A small image denoising autoencoder, trained from scratch: decoder activation leaky_relu, muon at rate 0.0089.
Rows from block 4 of the encoder, named by matrix and row number. Rows with one number belong to one channel. Each number is 500 + 50 x the weight over its row's rms, rounded and kept within 0 to 999. All counts start at 0. Numbers have three digits each. After the name is the row's rms in percent of the matrix's.
# convs0: first 3x3 conv (encoder.blocks.4.convs.0.weight, 96x96x3x3), inputs 66-71, a 3x3 kernel for each
# convs1: second 3x3 conv (encoder.blocks.4.convs.1.weight, 96x96x3x3, transposed), outputs 66-71, a 3x3 kernel for each
convs0.0 090:542419515553482545548540484471411421587607476512523523551418458537463489479511578478624554529632543489475498464311520501618515470539515427473430498519491522502455
convs1.0 088:559542495493414490409435528462548508540551446490517475470448555513530433476430505456483498598574579452597463436540471554619548564505594491571481512468530590674580
convs0.1 103:505467513483424526481538562537489484470574558531549566519558471590556502571584456520479576388391573431397501448487472516510499476529518526520455486568496471451493
convs1.1 108:435496480411599412460503470514476491476357395574508502445482506550486509473495479456523452586499475559585571442477462546650470535462407515490447430525493588550509
convs0.2 089:483565519462454493516552548418448498472409443507529506503581499515490618467498448520529519514571484532508473401508433501600488473465448441441447511416461512505539
convs1.2 097:519453513496499540516458517520631517510491483443516469451478517468436482477513480446541460486641501488421527458452481500553577556514470467499513494511467473488494
convs0.3 087:541462533529496455544458537548439482592542451594550472511528516434555540462565478483571508563721570518582529456483443499443549517494504570503513462613498503613472
convs1.3 099:544442493464296448578445499559479448574553412570565459522466444514480489513487520508505543524523507496509528438499459421541552538604541534504471503476499503479523
convs0.4 113:486497488469483488485456516479502566424394442570545475555509505476520513427534513529482500527516499499537477471478495461450495472505521546531542564509494480483477
convs1.4 126:485511533534534472509494465398402453477471499506488534445483482488468471505515479447385467569499549469439451521551575438465460412435471494518616439596495472435461
convs0.5 095:540497462495482514541474525479516476502572495449449534520536462418434413521476504495574593497499611545512479413434441470531483504555511501527377463471547481389533
convs1.5 094:484462503536514542471532483391524502593588501519590508445488554580445457419525508490510472535564475553462536447493461463638525490609521473573509520478529659535548
convs0.6 104:494454565466424408476448440510531401533496400381553402481561551530522614515484564482487489493518513447468484513482467439443449458454552497457531533473435507568557
convs1.6 117:542579533578575523505564564494595575547565586483433450478551489465513490504487475456434482494511439508504471468448479492496512561513543489434499569487474518567511
convs0.7 092:487450463619515556502496494627425492638518520556466499513441495477411381562481502542608479524629473522502484448507488506514454449466454587441499555521529543531581
convs1.7 088:496488495467507598480467493531445271665622381427504397557478503475457420547535492499520462499598497521544496456515526532548499515495512446546507448547461516516469
convs0.8 090:492517480440462505489481478493533407501585446398537527543565515517409436483540492502504493462521573526475529484502479514589493493473457542470340597409499540478471
convs1.8 092:480468411550547503503564477484569511663482472545529453511521465514468523461433551533589439686566498457498456558542407539587597516455457546524487529495459588544470
convs0.9 102:453468456470551552505459427467500465454567480458536491492527677447390553371590544508503532456453491465467502589491500542561511488538529430432504389542523398454607
convs1.9 091:444498455547505462613520504479427538494467502450464515552424644538700552390494456513524563485547509472472491535482532477431494488495494410474604458443665482542593
convs0.10 103:515497511476489469461467511510403487512613468587447522513541491468415572524513547455451482460450472479479508483527570459543612483541548467481594392438566560471529
convs1.10 094:457521481488533512480537551525414398530408457503503458456399545409695543474373518517461503517515511493476486442413478425343493519437521494520418391612526382518532
convs0.11 093:514503498509579509542450543472488469355544449507481453541496450494455512582506547491491572541476524473584491486496433433482536494497517492439497427522456531574375
convs1.11 083:491436481491577529483483461488529559553700493432622461436461560484423535503481511467545479495548551452564401464506634481598515508542537645461529491638515517597531
convs0.12 102:488507473512508539519502492472582444518458451581571468447320563506479617512488590476478506491509497512504501455385402464410435436448464497509533373432538507452524
convs1.12 107:473455484469469485510408424533520470550474511497466483434551493480619537435626523464463483457459539485484541541566524550546556535577562523545484460544649449453565
convs0.13 105:507465559550575495516496493537522454416482458444490480514550464490485423535519448516552540545452532499469480489429499514501565467436453543463460456446510451471554
convs1.13 100:571501504576511508496494529528520536560528561449478482503518451435409451383500427508489485681476571435586454527587451610635478551454514406512513416580468505578479
convs0.14 104:514483539509525572484516511495568630440485587506419572428481477441553516500601500523482478506450468506517490553526515569546495472511475504645568527379567504505501
convs1.14 095:454449474453501521387468503474495435428388484480475470494513563448506561502593537470506483497468513491471461423499493481438481453503441426494474444556537478408523
convs0.15 107:507474567565503513535544591551376594511576651432529564444596543501495426519494468490459473440429487489456505510530487554593490553504492419489600492521492455513506
convs1.15 094:453473473464559483474421542516447449450508489458478491506502422568533595509406595547515526514573550550489503502481522470446527471482524442471567544379552327494599
convs0.16 084:503505527530495533495445445545392466587446490595490429459499487529621410510487456518556532515515634529460489527524472431455527523455505529518508459405453552561479
convs1.16 085:505517538452356518482478516481662457485466412551556401533437507514389469500484474435445495551717479533544470490503516598577476543516457495529404492585538492527461
convs0.17 080:506510508429497549506525500536461499512435540571455528539541522495527578528437496506517475547672512488483517460484578537466529449515457588491390570546437541452521
convs1.17 083:462424489572457486516545519456616513496529429565579482550468505423391526505433456592485488485641529489474488515530570444495574460590504530584532419540493519496427
convs0.18 105:523444528471522491564506590601538577496437722485484643505391454460536506504595347522525489516535430517527456429471551510450572552543596587461478513643546484544471
convs1.18 103:392484499398560526446536493454399413396457454517458390615314489505587516564612514553510561487504502451452474387411487370506512472556513477432464443340415511573484
convs0.19 105:484558482555348493507477444552511449609461336434498485525546523497527399573565434506475502478451486487487477489445403522458462514480503467482477438455417466553479
convs1.19 099:542533551559570503503591438503527564514497515491509527635481520565448511507541445544458492462465521488465448524458494570512456584533532482432506550513455485531465
convs0.20 097:519546506498508534490508524529483405611423498451532402474493516538622630470476470528515494528622523543622546518537514502453510474429470427448535474710516500472533
convs1.20 091:485534494472354423478498469474396383586500388552568522426494481431501416435498399551558499520561483554469519570553526601472514562437476505491561447645496424539477
convs0.21 102:499524485494499496488537503524532418538586437506540474487505552504449490469386417585522547580498558525543531468484488439486503422435471482538469482610524493573513
convs1.21 107:571478503494408507541486480501548518577475531537491517444476452489563512407513540470446476472564518517486553543484495585654584527529497512523536520459524425562442
convs0.22 104:518539534404478577551545529515435482487549553493529563505409391542548546504650586492513525512513544539524508512484507588537491554532537567490438453536548596476544
convs1.22 092:465455428460492573454517505495484460461458464497497448414372472420613458595646484470428434497423440488475493482426520439451456450447458447464436449430558526499507
convs0.23 087:532477488492440541502605493515436483467416467551576518535459536483441564488526494483631488519588441531608526485473487395579393478486503521518570481580528540481561
convs1.23 089:519586515524453487489502497539608406593479484577494434477513508380380445502480473499548487530539517485560464504534522387578550540454512503476500528492611456468565
convs0.24 101:508521510520472469491518518493532516524516497516512459513480495510534502500451502456480517492559569501550513505492519455546496495453514497502526456458496498518504
convs1.24 101:472524525505385461573506526497586482432539513492506493456498513450447469469488532486520575533535460495466475470504527524435534497477441529494512494460505462529466
convs0.25 106:505425535501543573525523503518363453531581515551454477490487582527441528498580518488484510502489487481474469374391404450397473445438461486497515587527533580480444
convs1.25 106:517520456502452498461460496525455446459464458498454421391406485418612570411481511474466481461458445420395470543514554528579560535520591545536459530473414500466511
convs0.26 090:498492476485442426502537504539489530548505496592458509502565541561554466524548512540450474482570566455538457461472520434378528445397542519519492543507482463521478
convs1.26 099:555557532494545588502453462525483449583611474521558483543473535531451453532507465550561478555645424524522499557562492602419540538454468479419463552593436492539479
convs0.27 093:555486516482538550574535501513403528588410426500444464507471493532549548566623434575625550542513500502464477472506489522495558504439468420521555499485496559557500
convs1.27 093:575497497507453492486456425478509448532547489525585501429436468541563487470485525570511475482551549462574488475477461542530559550509554480546453423473511604595568
convs0.28 105:496520545562495516458455457427368649546503485584587455409597327464597448508479430514498514502494532470480487603575635495469505480502502429491524550511436535536488
convs1.28 093:444529453466462505434515470453376450390421541480489521534514422474523518650421579519492538500563524539531491409391529432528544465292445527419423585519490377447515
convs0.29 095:504510504497534469506482467525442464527597494574551493500503456539650443473490529539598567509533444501546505479555439462529471437469423478520563593556525430336467
convs1.29 084:544492503526402463485448515481540388496597424421526411500508493470496455443512469466506420510546482504614491510497541524556507566554543489565563447480496455516495
convs0.30 090:552519528548620504500488480509484480539463519554414457517493416499420450536436521513518464582644503429495436514536450546560474496498515487598546486414503533537529
convs1.30 092:486425464410447505510519533527476430479593379471585504522425440539458513550492429481472541521729504440484432487478444578559539542542535495512482523642599495506490
convs0.31 115:498469535465481467494534524471472477593588506534534511512547466478465483503495473461543494440399457442455471477513460491514524539537541552492545538539516506532500
convs1.31 145:508487531482539513516529470524496452576568547474541488528533514515472546494518536487448457497407514523465522561496534493450459559536534483541492481434529501497528
convs0.32 119:503453514460587502507445506561530579450579471485498476522420481479470525502488476457447471514573561529530545464513489506727521445489437460460489471446429517484533
convs1.32 121:452480496512638511494464472474447518475349531522483583494465459467462490468450510508491531490519504510466490504598499533590498488526450582561506530565544561508514
convs0.33 098:490489497504502529466428505530517509472411444644482483430529483485537508458577561482451504502501490529630552549529528485444444488450456442473479432427368565595493
convs1.33 104:395415461517507484519524499418387338631720521537510428519496491537551504470530484512608515526564516544446484643560603510547463531542526495463497582591487491470503
convs0.34 101:514491532479577438542510550481507549517416586518588532508455440581476425503524495523487478523493482485490501546563478519544523548538530563558485530370366546542602
convs1.34 098:485451466450544457465478467508400497478457450491441417399494457679589439507512444507497476501499463458447512481458497423403479511432493464465497629665459560510431
convs0.35 112:536576578490466481534463500508475558513455432573493432522464465573539495518486553484508487521479485495496492531463445520364370539453450469482508487267434505521413
convs1.35 127:529522447460573465459475529436479475488496512527451479494492496532488457560486514477517470485573600464576517493574527561651547541569566520625476521791550530517546
convs0.36 085:523474532559486490497491503434487400637532462546507446519525463552532581528606446457578573481633566523532494518484476557548456435457453506474576514475634513520505
convs1.36 085:555493478541355465535483485440507503445455477485513425452450508450475469529464531508474493482592453490547542534490535571611538517500520538455461434546456438441516
convs0.37 092:503520488557526501517529501544511549585371564478429476500546528506442519510451467465504442524735509578520519487403492530542474500516480487593590489516511490444513
convs1.37 100:486480484425368524462507562529496502469534441519513438536534538506407512495471510522487558499672486462543521524560558573614607439478439539570530548600531446433468
convs0.38 112:467515518450491512495560596591564495455467366519613490529548533478444441527542505532519537546512610505519536447490465473491470470569497506566502551537541525525516
convs1.38 124:519470468562468496499482510553500421509512490472460479445496508393443435445478529499584496484421431525522520501559534476550514487517468505521412499413436466468416
convs0.39 093:506546485514600486494565531530525498494562450553560554461586464445510427475557387502452496529597552569581485561532457487596463434563530426402546428429442515499546
convs1.39 094:501425514403457441457474522522504349480501409488561430479544448454514485448509434547558552597465598546487476456534503418602507469495482503550501597550485501600539
convs0.40 106:477542506546491474437491547375550453686480484518528445563431413455531457542509506510537537513568497553561511498464488464485468476451516423487511625577401497415483
convs1.40 092:525482506504557429432544498422403490457345491479446570492479509603536562658604417441437470430435402483501438510452572500477554512469484492547512563417428471475528
convs0.41 105:439498526527527475505540441471424471467598479440528407488418433488568579483605545473452496449454440497446461560499501606553504591446538490410466422446509444524414
convs1.41 089:502526467516486457503426473469471533438434493522533521391487415494421433595590542462493507486500530508485506503508416604383507561518518489465491436502577522568485
convs0.42 085:491429489556518528490460529446474429490496538435475455449456537518610621384377519514571534563601536555572525467478477569485507565493507481441518587670519507490578
convs1.42 081:520485527493402512510519494542544503577572506508467499466448476446513476447544480399507515497637486502493450529469508496586559462502463492583531428569512483441485
convs0.43 104:494487471447480603472447592526553463511572474561466476481486518452498391485506484468476478450477488517600565547538474510496520473454485538493572439493351491466387
convs1.43 098:525461544571536510554542501374383467499516498526600548495437512461459508483473538477538480494476476467474517555433522561546488509546451531525558525541520479423516
convs0.44 110:539502501500453471503477511565539498550536485565570471496464429520527456473496491501505542479483561475408474532528469471496481562570543501429503454534477534498553
convs1.44 123:520543517509447506489488502502539470498501449423504539442529442437525534489508455443477510487476463514547491489540508380538446415495481418479512465545481467528514
convs0.45 085:472505530539496530501525573417494458499464549488513521482428520567626543488466557562524493562611621578554526459499515497448456512518489489415436540504494544485590
convs1.45 087:504486480464424511544509503567556511326607511510495487428500421520429496506457501489495497488693495461510452441502420604665550452546459473526520574544550578461516
convs0.46 084:526526520495445507532521453470542562536479543536509427492530464488526567525516559606535514571630518526540512471526495472409484496493573477441568489640563465478542
convs1.46 089:498411541506425517526494515543489533537512463504540498447409465545412502498495477521466462430592500494507515477516453460458522583583524445446529406680531474503470
convs0.47 087:560481512531517506549511511563445418563501450591485495501440507509571538519420504488498488485631513523613469547469505450366523509547507468522515515535581490550478
convs1.47 092:483463546473424488568508528541539424588520470569519429555460505524504441490430485560553482476638557595481496524582505547526557550501506506525473488516484444499471
convs0.48 102:447484536468540483514507493418482537531476503529507568467533537545534489458485544511513448503590446455470389510495527473464517504498532491565397490404397430538492
convs1.48 104:512475550497483551537502521424538490405529484468577491451509489433608467505494460501558507525562576493550477491559468489488538490499451469478497644575486550494519
convs0.49 105:493503480526565517482491572519538514433518558462443640515488454563450440598381508499470485454413471515490524541552489534491532546595564475506430478539554495494424
convs1.49 096:397487510384413535471481437459408499463437509502459512553540409603534386530478436489459463448534538528500523443441478504390539561483572533475482415497503546472496
convs0.50 105:573540514574500471538492491472498561488397526561454563466436519445461741393471476492574530551559410450537474551518487489473463562538454511533583454455563530584589
convs1.50 102:469466460454413435434523512442500472465504528486468549429444514504425508494484482436434463413534663544583507428457513489619546471552509465487506503576559457479546
convs0.51 106:548486474434557486536485398502469506434460454446425341475441482479342454449468555508473482471449471474474494474492548485511520570573543574449496551342432431433415
convs1.51 099:530513487456518469417475501567487526485519542509480477526447476550611518574458467518518550556587529507529553470412459402351564503509566525574463559629387451588383
convs0.52 086:472538505525503438498564460524541530516541587445531564510509460512529378455607505479508577557561511548472508472519478508537471545477472437285520555426516493549558
convs1.52 081:415470477433435560490531530437570482458649543550570461468504460493481449441490531444538525419676462471504425422570542462527527490570577515417500568638478517668554
convs0.53 108:505475496574469537501433489574449524602524510570463478480506502458407529449477534499537493573528472493569484472451464538525520482462474484485503514521510529505480
convs1.53 128:508463393584528390530540441538556342572513441526508491505498505494454489500444436479486547494487552563544541489476502541603602488479471544520499474455471492565498