Weights of a small image denoising autoencoder: trained on photos of plants, animals and fungi (iNaturalist), 19.6 epochs.
Rows from block 7 of the encoder, named by matrix and row number. Rows with one number belong to one channel. Each number is 128 + 32 x the weight over its row's rms, rounded and kept within 0 to 255. All counts start at 0.
# convs0: first 3x3 conv (encoder.blocks.7.convs.0.weight, 192x192x3x3), inputs 45-59, a 3x3 kernel for each
# convs1: second 3x3 conv (encoder.blocks.7.convs.1.weight, 192x192x3x3, transposed), outputs 45-59, a 3x3 kernel for each
convs0.84 [ 93  67 138 147 134 138 161 136 169 114  93  91 116 111 120 128 123 105 161 141 140 119 127 131 130 119 120 149 121 123 124 144 129 107 115 119 142 123 112 112 116  99 111 105 107 112 143 126 136 146 143 125 103 151 115  65  58  56  42  15  34  18   1 120 103 139 102  59 118 128 133 123 171 150 152 146 144 147 151 122 151 130 142 139 147 157 147 147 161 118 159 154 124 146 194 129 151 146 125 115  76 100  91 121 104 132 104 116 150 162 150 150 113 139 126 114 131  93  17  56   0   0   0  54   4  31 146 120 133 117  95 131 132 137 122]
convs0.85 [128 115 111 130   8  89 129 117 118 118 150 124 129 135 144 120 143 155 118 100 106 140  92 142 110 160 138 159 185 125 163 100 149 150 159 128 103 126 103 178 128 115 151 139 117  94 105 158 108 132 130 110 107 154 133  94 153 135 130 162 120  65 116 162 189 181 194 180 178 153 152 167 149 182 131 176 195 183 172 214 157 131 192 142 243 173 151 155 164 117  43 132  95  85 144 139  53 136 130 166  86  93 115 179 128 155  90 155 169 170 160 139 178 172 167 159 159 162 166 187 155 157 165 143 119 124 139 193 141 136 200 162 129 180 139]
convs0.86 [110  69 106  59  70 107  93 114 117 122 108  94 126  93  98 134 106 102 114 126 112 143 160 143 130 143 155 113 144 122 147 169 133 141 152 120 158 126 106 148  97 113 147 129  84 141 122 129 134 101 114 140 144 159 174 180 118 208 159 152 167 139 127  71  70  91  59  85  83  88  76  80 121  99 156 117  96 148 112  80  87 120 109 117 133 127 145 147 154 140 133 117 125 119 136 122 101 104 109 113  87 101 101 109  98  81 100  72 151 162 140 159 160 155 143 141 119 144 138 119 172 143 126 202 194 145 132 127 108 148 122 124 134 140 125]
convs0.87 [118  85 153  90 109 125 102  85 138 147 151 131 147 142 178 126 121 143 107  88 122 103 123  71  90 116 114 120 172 101 172 142  64 130 134 126 138 126 139 144 134 165 127 119 152 103 145  86 121 195  93  95 148  69 113 128 123 119 141 124 129 140 134  72 107 108  89 124 110 103 101 100 117 136 147  92 144 124 106 132 173 100 100 129  81 136 117  82  97 117 105 129 136  74  84 114 112 101 107  68  68 142 119  46 141 123 106  97 136 148 155 105 139  86  92  33  74 111 149  98 106 173 110  61  63  54 116  74 150 131  47 139 126  93 135]
convs0.88 [ 97 129  99 138 127 114 106 169 149 115 128 118 123 101 131 118 126 126 132 142 133 119 127 140 115 146 146 127 177 112 117  70  93 126 100 124 144 130 132 110  89 137 126 133 127 131 108 148 120 102 109  95 112 127 170  99 131 133   9 153 134 159 147 100 120  95 127  98 133 132 124 121 121 121  99 138 136 123 126 118 146 142 117  90  85 122 142 126 128 110 140 164 138 121  11 146 148 153 132 115 141 138  99 134 147 146 151 128 133 157 135 131 142 124 130 126 117 186 108 122  40   3  83 160 149 102  91 114 111 150 152  99 150 122 127]
convs0.89 [118 130 143 109 152 195 146 103 146 128 143 122 123 100 118 118 116 112 122  94 104 143 131 122 136 132 131 123 163 155  79  70 159 145 180 170 153 105 152 146  81 120  64  15  98 118  89 123 104  73 143 140 111 136 116  78 117 190 154  98 126  89 119 116 120 121  77 115 131  97 106 147 130 144 118 130 205 179 138 105 154 159 163 154 162 156 118 126 149 105 138  91 115 142 100 160 144 133 128 121 119 147  92 155 153 121 136 132  94 102  93 186 183 165 144 179 146 132 124 125 168 130  60 242 255 121 124 125  71 141 145  99 148 145 129]
convs0.90 [144 112  96 154 140 115 132 166 117 165 154 149 135 163 165 169 155 175 122 126 122  96  94 125  83  84 121 103 120 125 114  64  95 133  89 127 155 130 102 160 120  67  99 101  72 120  85  89  96  84 100  62  48  86 151 162 155 144 146 155 159 133 122 100  73  78  94  86  68  94  77  31 105  94 166 134 103 136 129 121 118 111 127 113  82 122 146 130 122 114 152 119 127 150 141 126 128 145 137 126 111  83  88 127 119 115 100 113 120 141 124 120 166 113 162 173 129  37 116 163  70 220 255   0  87  87 121 166 151 123 101 122  87 108 114]
convs0.91 [160  83 131 139 137 101 172 146 130 111 200 124 144 152 132 121 164 110 129  99 137 126 122 145  82 118 139 132 102 132 156 146 120 156 178 139 126 114 126 118 138 137 105 113 121 142 243 138  94 210 108 133 162 127 130  96 129 128 127 143 127  90 142  94 146 142 138 142 167 113 136 138  69 104  67  33 255 139  86 198 109 126 112  71 128  91  81 106 117 118 142 147 129 129 196 127 123 200 136 115 158 141 133  57 157 125 107 125  92 117 111  21 135 133 113 129 149 143 149 118 128 127 119 106 143 127 106 171 128  63 140 151 126 118 121]
convs0.92 [117 111 143 152 157 103 143 140 217 145 120 117 172 195 153 147 138 161 123 136 134 153 161 173 138 220 183 146 135 152 148 103 137 112  81 102 115 119 114 115  99 135 148 119 165 142 126 146 148 170 184 147 120 102 166 134 125 212 166 122 120  99  98 134 126 126 145 121 103 180 120 138 168 163 166 140 147 166 126 114  99 128 146 117 142 145 147 115 113 126 143 136 132 164  96 102 152 137 139 136 138 146 149 166 204 140 199 160 166 157 177 175 193 168 127 175 140 197 176 219 230 183 172 144 114  87 146 155 144 188 200 131 144 196 132]
convs0.93 [161 146 133 155 172 106 101 110 146 141 148 164 140 160 184 135 147 143  86  58 121 147 162 135 104  92 106 104  78 146 156 149 134 129 122 145 122 144 124  91 139 141 127 159 151 163 255 122 160 255 140 161 182 133 188 198 185 172 156 164 130 154 128 135 171 122 167 169 148 127 134 126 143 211 126 166 163 141 108 146 138 125 160 133 133  88 131 109 132 134 108  85 135 141  81 127 108 101 108  93 102 109 106 215 129 135 120 127 107 104 106 122 123 103  71 101 104 243 193 132 198 154 146 144  88 113  62 126 105  87 121 143  79 101 115]
convs0.94 [ 92  81  42  98  77  43  62  66  61 140 150 122 122 144 106 171 151 133 137 137 113  98  55 118 117  90 124 154 179 119 104 117 135 132 113 120 135 141 123 128  22 104 150 123 124 174 155 156 143 143 149 120 107 157 112 152 128 120 114 138 131 127 110 114 103 124 128 184 138 109 119 133 110 101 142  40 151 123  90 166 144 155 154 167 157 207 171 165 173 162 112 166 122  83 113 112 143 157 127 100  66  79  99  40  41 108 100  93  84 113 154 125 182 180 118 165 145 173 163 163 127 121 140 138 127 145  92  95 106 150 146  82 129 166 108]
convs0.95 [114 114 114  78 101 165 166 121 114 114  78  69  92  23  76  62  27  43 137 148 129 134 255 118 104 198 121  95  99 109 126 175 172 131 112 134 136 145  92 118 168 146 153 157  84 152 131 150 112  97 144 150 133 152 140 120 163 134  86 144 139 111 146 110 125 123 106  24  76 133  90 129  93 116 161 139 163 171 103 168 135 121 118 134 126  59 145 121 109 122 121  82 147  60 110 132 118 129 145 126 108 101 178  77 131 162  91 102  71 138 130 114 104 156  92 116 134 134 145 200 126 143 178 111 160 228 145 135 139 142 103 105 166 154 163]
convs1.84 [120 130 103 131 224 140  98 205 189 106  82 108  89  77 119 120 106 117 115 138 122 154  58 126 109  85 104 147 139 129 111 108  98 129 113 126 144 124 136 137  60  87 157 112 115 131 140 142 133 105 135 130 122 146  95  86 131 121  66 128 109  80 145 131 157 131 158 130 135 113 116 119 114 136 114  65 110  80  78 114  85 134 156 140 183 233 203 118 138  98 185 171 145 206 208 154 177 149 111 144 144 158 143 161 160 149 129 160  88  83 116 100 165 118 115 122  99 178 154 171 214 214 193 182 170 140 102 111 124 101 131 148 115 101 155]
convs1.85 [155 151 111 160 143 140 130 127 146 120 129 179 127  83 165 115  87 146 123 141 157 111 130 100 161 117 133 158 155 126 151 158 171 131 146 100 123 152 144 100 125 109  66 113  76 135 153 138  91  48  82 142 165 143 128 116  96 112 121 101 137 143 110 158 140 173 132 160 144 124 153 200 128 118 128  99  47 100 136  96 111 159 130 122 121 119 115 141 118 133 133 151 215 107 209 235 130 159 222 143 112 150 128  99 152 152 106 143 191 136 151 156 149 123 153 146 152 158 133 107 138 114 100 123 130  94 151 131 137 119  96 120 144  97 127]
convs1.86 [141 127 137 140 174 134 119 147 140 112 132 110 139 151 122 114 135 118 113 138 130 129 141 137 136 149 136 142 112 114 154 128 137 123 139 123  90 149 119 143 189 195  93 124 123 128 151 157 121 137 144 137 139 139 192 212 169 200 208 187 216 217 202 168 157 156 162 146 133 183 189 177 134 122 125 128  95 124 127 113 126 139  80 116 153  70 103 152 118 158  85 119  96 126 174 135 119 169 131 159 110 138 128  97 135 129 121 132 123 123 166  87 100 158 110 137 150  99  64  96  85   0  82 100  45  95 136 169 148 123 167 149 118 162 146]
convs1.87 [126 156 177 139 149 153 105 173 167 117 128 155 112 123 165 103 108 142 143 138 121 108  83  86 114  98  97 153 114 128 255 149  85 157  90 112 161 143 147 143 127 152 136  91 113 126 125 147 167 134 168 142 125 137 106 114 114 140 139 117 109 127 122 169 168 167 173 171 169 168 180 157 119  95 151 118 107 144 116  93 118 113 129 136 141 188 208 132 168 165 114 158 171 109 143 177 124 105 145 151 103  94 134 133 141 127 122 185 154 164 135 131 155 174 136 107 105 146 180 161  82 118  78 114 113 117 109 129 130 100 148 136  63  96 117]
convs1.88 [120  65 135 183 106 103 119  83 126 149 137 105 196 109 136 126 145 104 113 123 149 121 110 123 119 141 121 150 174 136 107 180 166 133 206 115 117 136 133 112  93 114 145 152 170 140 118 127 139  91 146 134 126 130  96 148 120 143  79 151 113 132 130 117  95 118 120 168 149 118  85 128 137 104 115 154 101  57 128 164 168 148 204 118 191  47 111 158 189 114 130 107 108 113 102 124 136 142 126 128 138 129 144 197 162 113 146 135 144  77 110 137 136 133 145  97  91 160 163 130 152 127 166 108 130 111 144 135 125 144  73  68 111 184 154]
convs1.89 [114 137 119 106 122 132 118  96 131 153 101 129 147  90 115 143  79 133 141 130 137 157 136 116 146 126 127 128 129 164 134 246 255 140  99 171 114 120  92 140 140 138 139 136 127 144 120 116 138 102  92 145 127 119 154 101 102 156  82  87 136 109 122 109  77  55  89  98  85 116 118 107 134 134 164 192 112 158 220 147 124 141  88  87 144  96  49  95 108 121 101 128 220 110 138 253 103 127 212 174 166  96 165 188 132 141 168 109 133  72  65 166  72  97 154 109 125 162 105 126 125  78  92 105  97  80 100 122 139 117 131 159 133 148 141]
convs1.90 [144  98 137 162 127 150 146 117 141 109 109 107 136 137 119 123 127 127 163 153 139 163 145 152 143 140 135 114  99  78 159 187 138 160 161 132 145 123 136  94  80 102 125 124 115 157 159 133 147 140 134 152 150 136  93  87 121  37  64 133  69 104 141 129 127 122 139 125 116 163 178 163 136 122 139 137 131 157 117 121 156 129  92 122  66  47 103  91  88 101 117 156 182 101 153 200 129 171 209 112 114 126 168 154 128 185 169 128 138 122 158  63  78 143 111 158 155 120 113 126  66  68 127  80  76 104 137 138 122 124 139 121 142 137 130]
convs1.91 [141 152 127 110 147  92 127 141 143 140 141 131 158 135 156 172 130 150  84 129  98  84 135 122 119 141 122 100 107 119 141  96  42 143 127 122 132 125 123 135 131 126 129 129 134  92   0 158 212   0 237  83   0 130 128 110 146 122 127 110 131 121 124 110 130 137 125  95 136 121 131 108 137 100 114 148  50  73 159 157 110 148 133 112 162 185 132 146 141 148 137 103 163 130  94 165 151 122 168 112  84  94  93  72 112  89  54 141 149 162 123 132 172 151 140 114  99 152  68 126 137  67 101 133  78 135 108  84 175  88 146 203  51 127 174]
convs1.92 [116 105 119 182 127 104 151 147 145 106 124  92 138  74 118 166 121 113 106  97  98 109 105 134 102 121 133 132 126 132 117 140 180 112 136 169 143 107 141 169  93 105 148  90 135  78 140 122  28  94 101 135 125 155 160 171 170 211 235 183 156 142 153 152 116 106 124  83 114 140 141 148 121 154  90 102 122 126 143 114 119 154 168  99 121 114  97 123 152 110  60 120 116  72 136 162 112 117 136 120 144 125 122 137 165 139 126 120 163 157 131 130 116  99  89  93 122 113 102 105 105 124 116 109 136 131  94  87 121 129 175 119 114 118 113]
convs1.93 [140 151 160 162 108 144 139 113 117 126 127 133 110  76 115  80 104 108 113  96 133 122  65  64 114  92 104 136 151 163 119  72 126 122 140 165  92  99 109  99 118 106  60  70  97 129  55 145  98   0 146 138  38 135 171 163 154 172 128 178 134  86 174 164 126 142 108  56  97 162 137 177 157 148  70 138  70  87 160 105 101 108 144 141 146 149 165 129 135 145 110 127 157 126 150 159  86 116 157 136 156 122 122 160 131 115 199 139 115 157 121 135 149 143 147 151 134  98 128 112  99 146 109  94 121  67 122 104 126  83  93 101  89  67  92]
convs1.94 [ 53 146  90  63  88  85 103 144  80 150 144 125 161 169 164 125 139 124 122 175 152 111 153 131 131 103 147 157 173 125 107 179 166 115  98  99 133 144 138 144  94 162 132 134 119  74 103 177 139 152 189  63  54 118 104 147 120 102 179  84  86  86  94 100 112 162 121 140 169  81 153 143 138 103 145 118  25 109 139 108 134 111 133 117 150 235 131 110 148 106 128 139 117 162 118 137 138 130 130 120 119 133 132  71 115 113 139 145 105 121 116  94  92 147 117 151 145 162 133 135 118 136 109 133 101 124 191  41  97 187  86  99 192  94 132]
convs1.95 [165 128 122 111 200 136 202 143 148 142 191 160 150 231 154 151 116  98 196 142 108 176 101  62 114  57 107  88 125 110 161 127 122 133 133 129 146 219 150 164 186 140 134 117 132 150 127 135  74 126 117 170 132 130  89 137 168 139 147 188 117 131 149 137 148 163  97  58 129  88 118 138 100  98 106 104 174 124 112 130 106 123 220 154 184 160 132 143 134 109 158 138 127 125 141 120 148 161 142 132  79 119 110  61 119  98  78 135  94  79 114 131 143 129 108 110 127 131 128 173 105 123 135 104 121 133 165 112 122 151 112 103 140 114 118]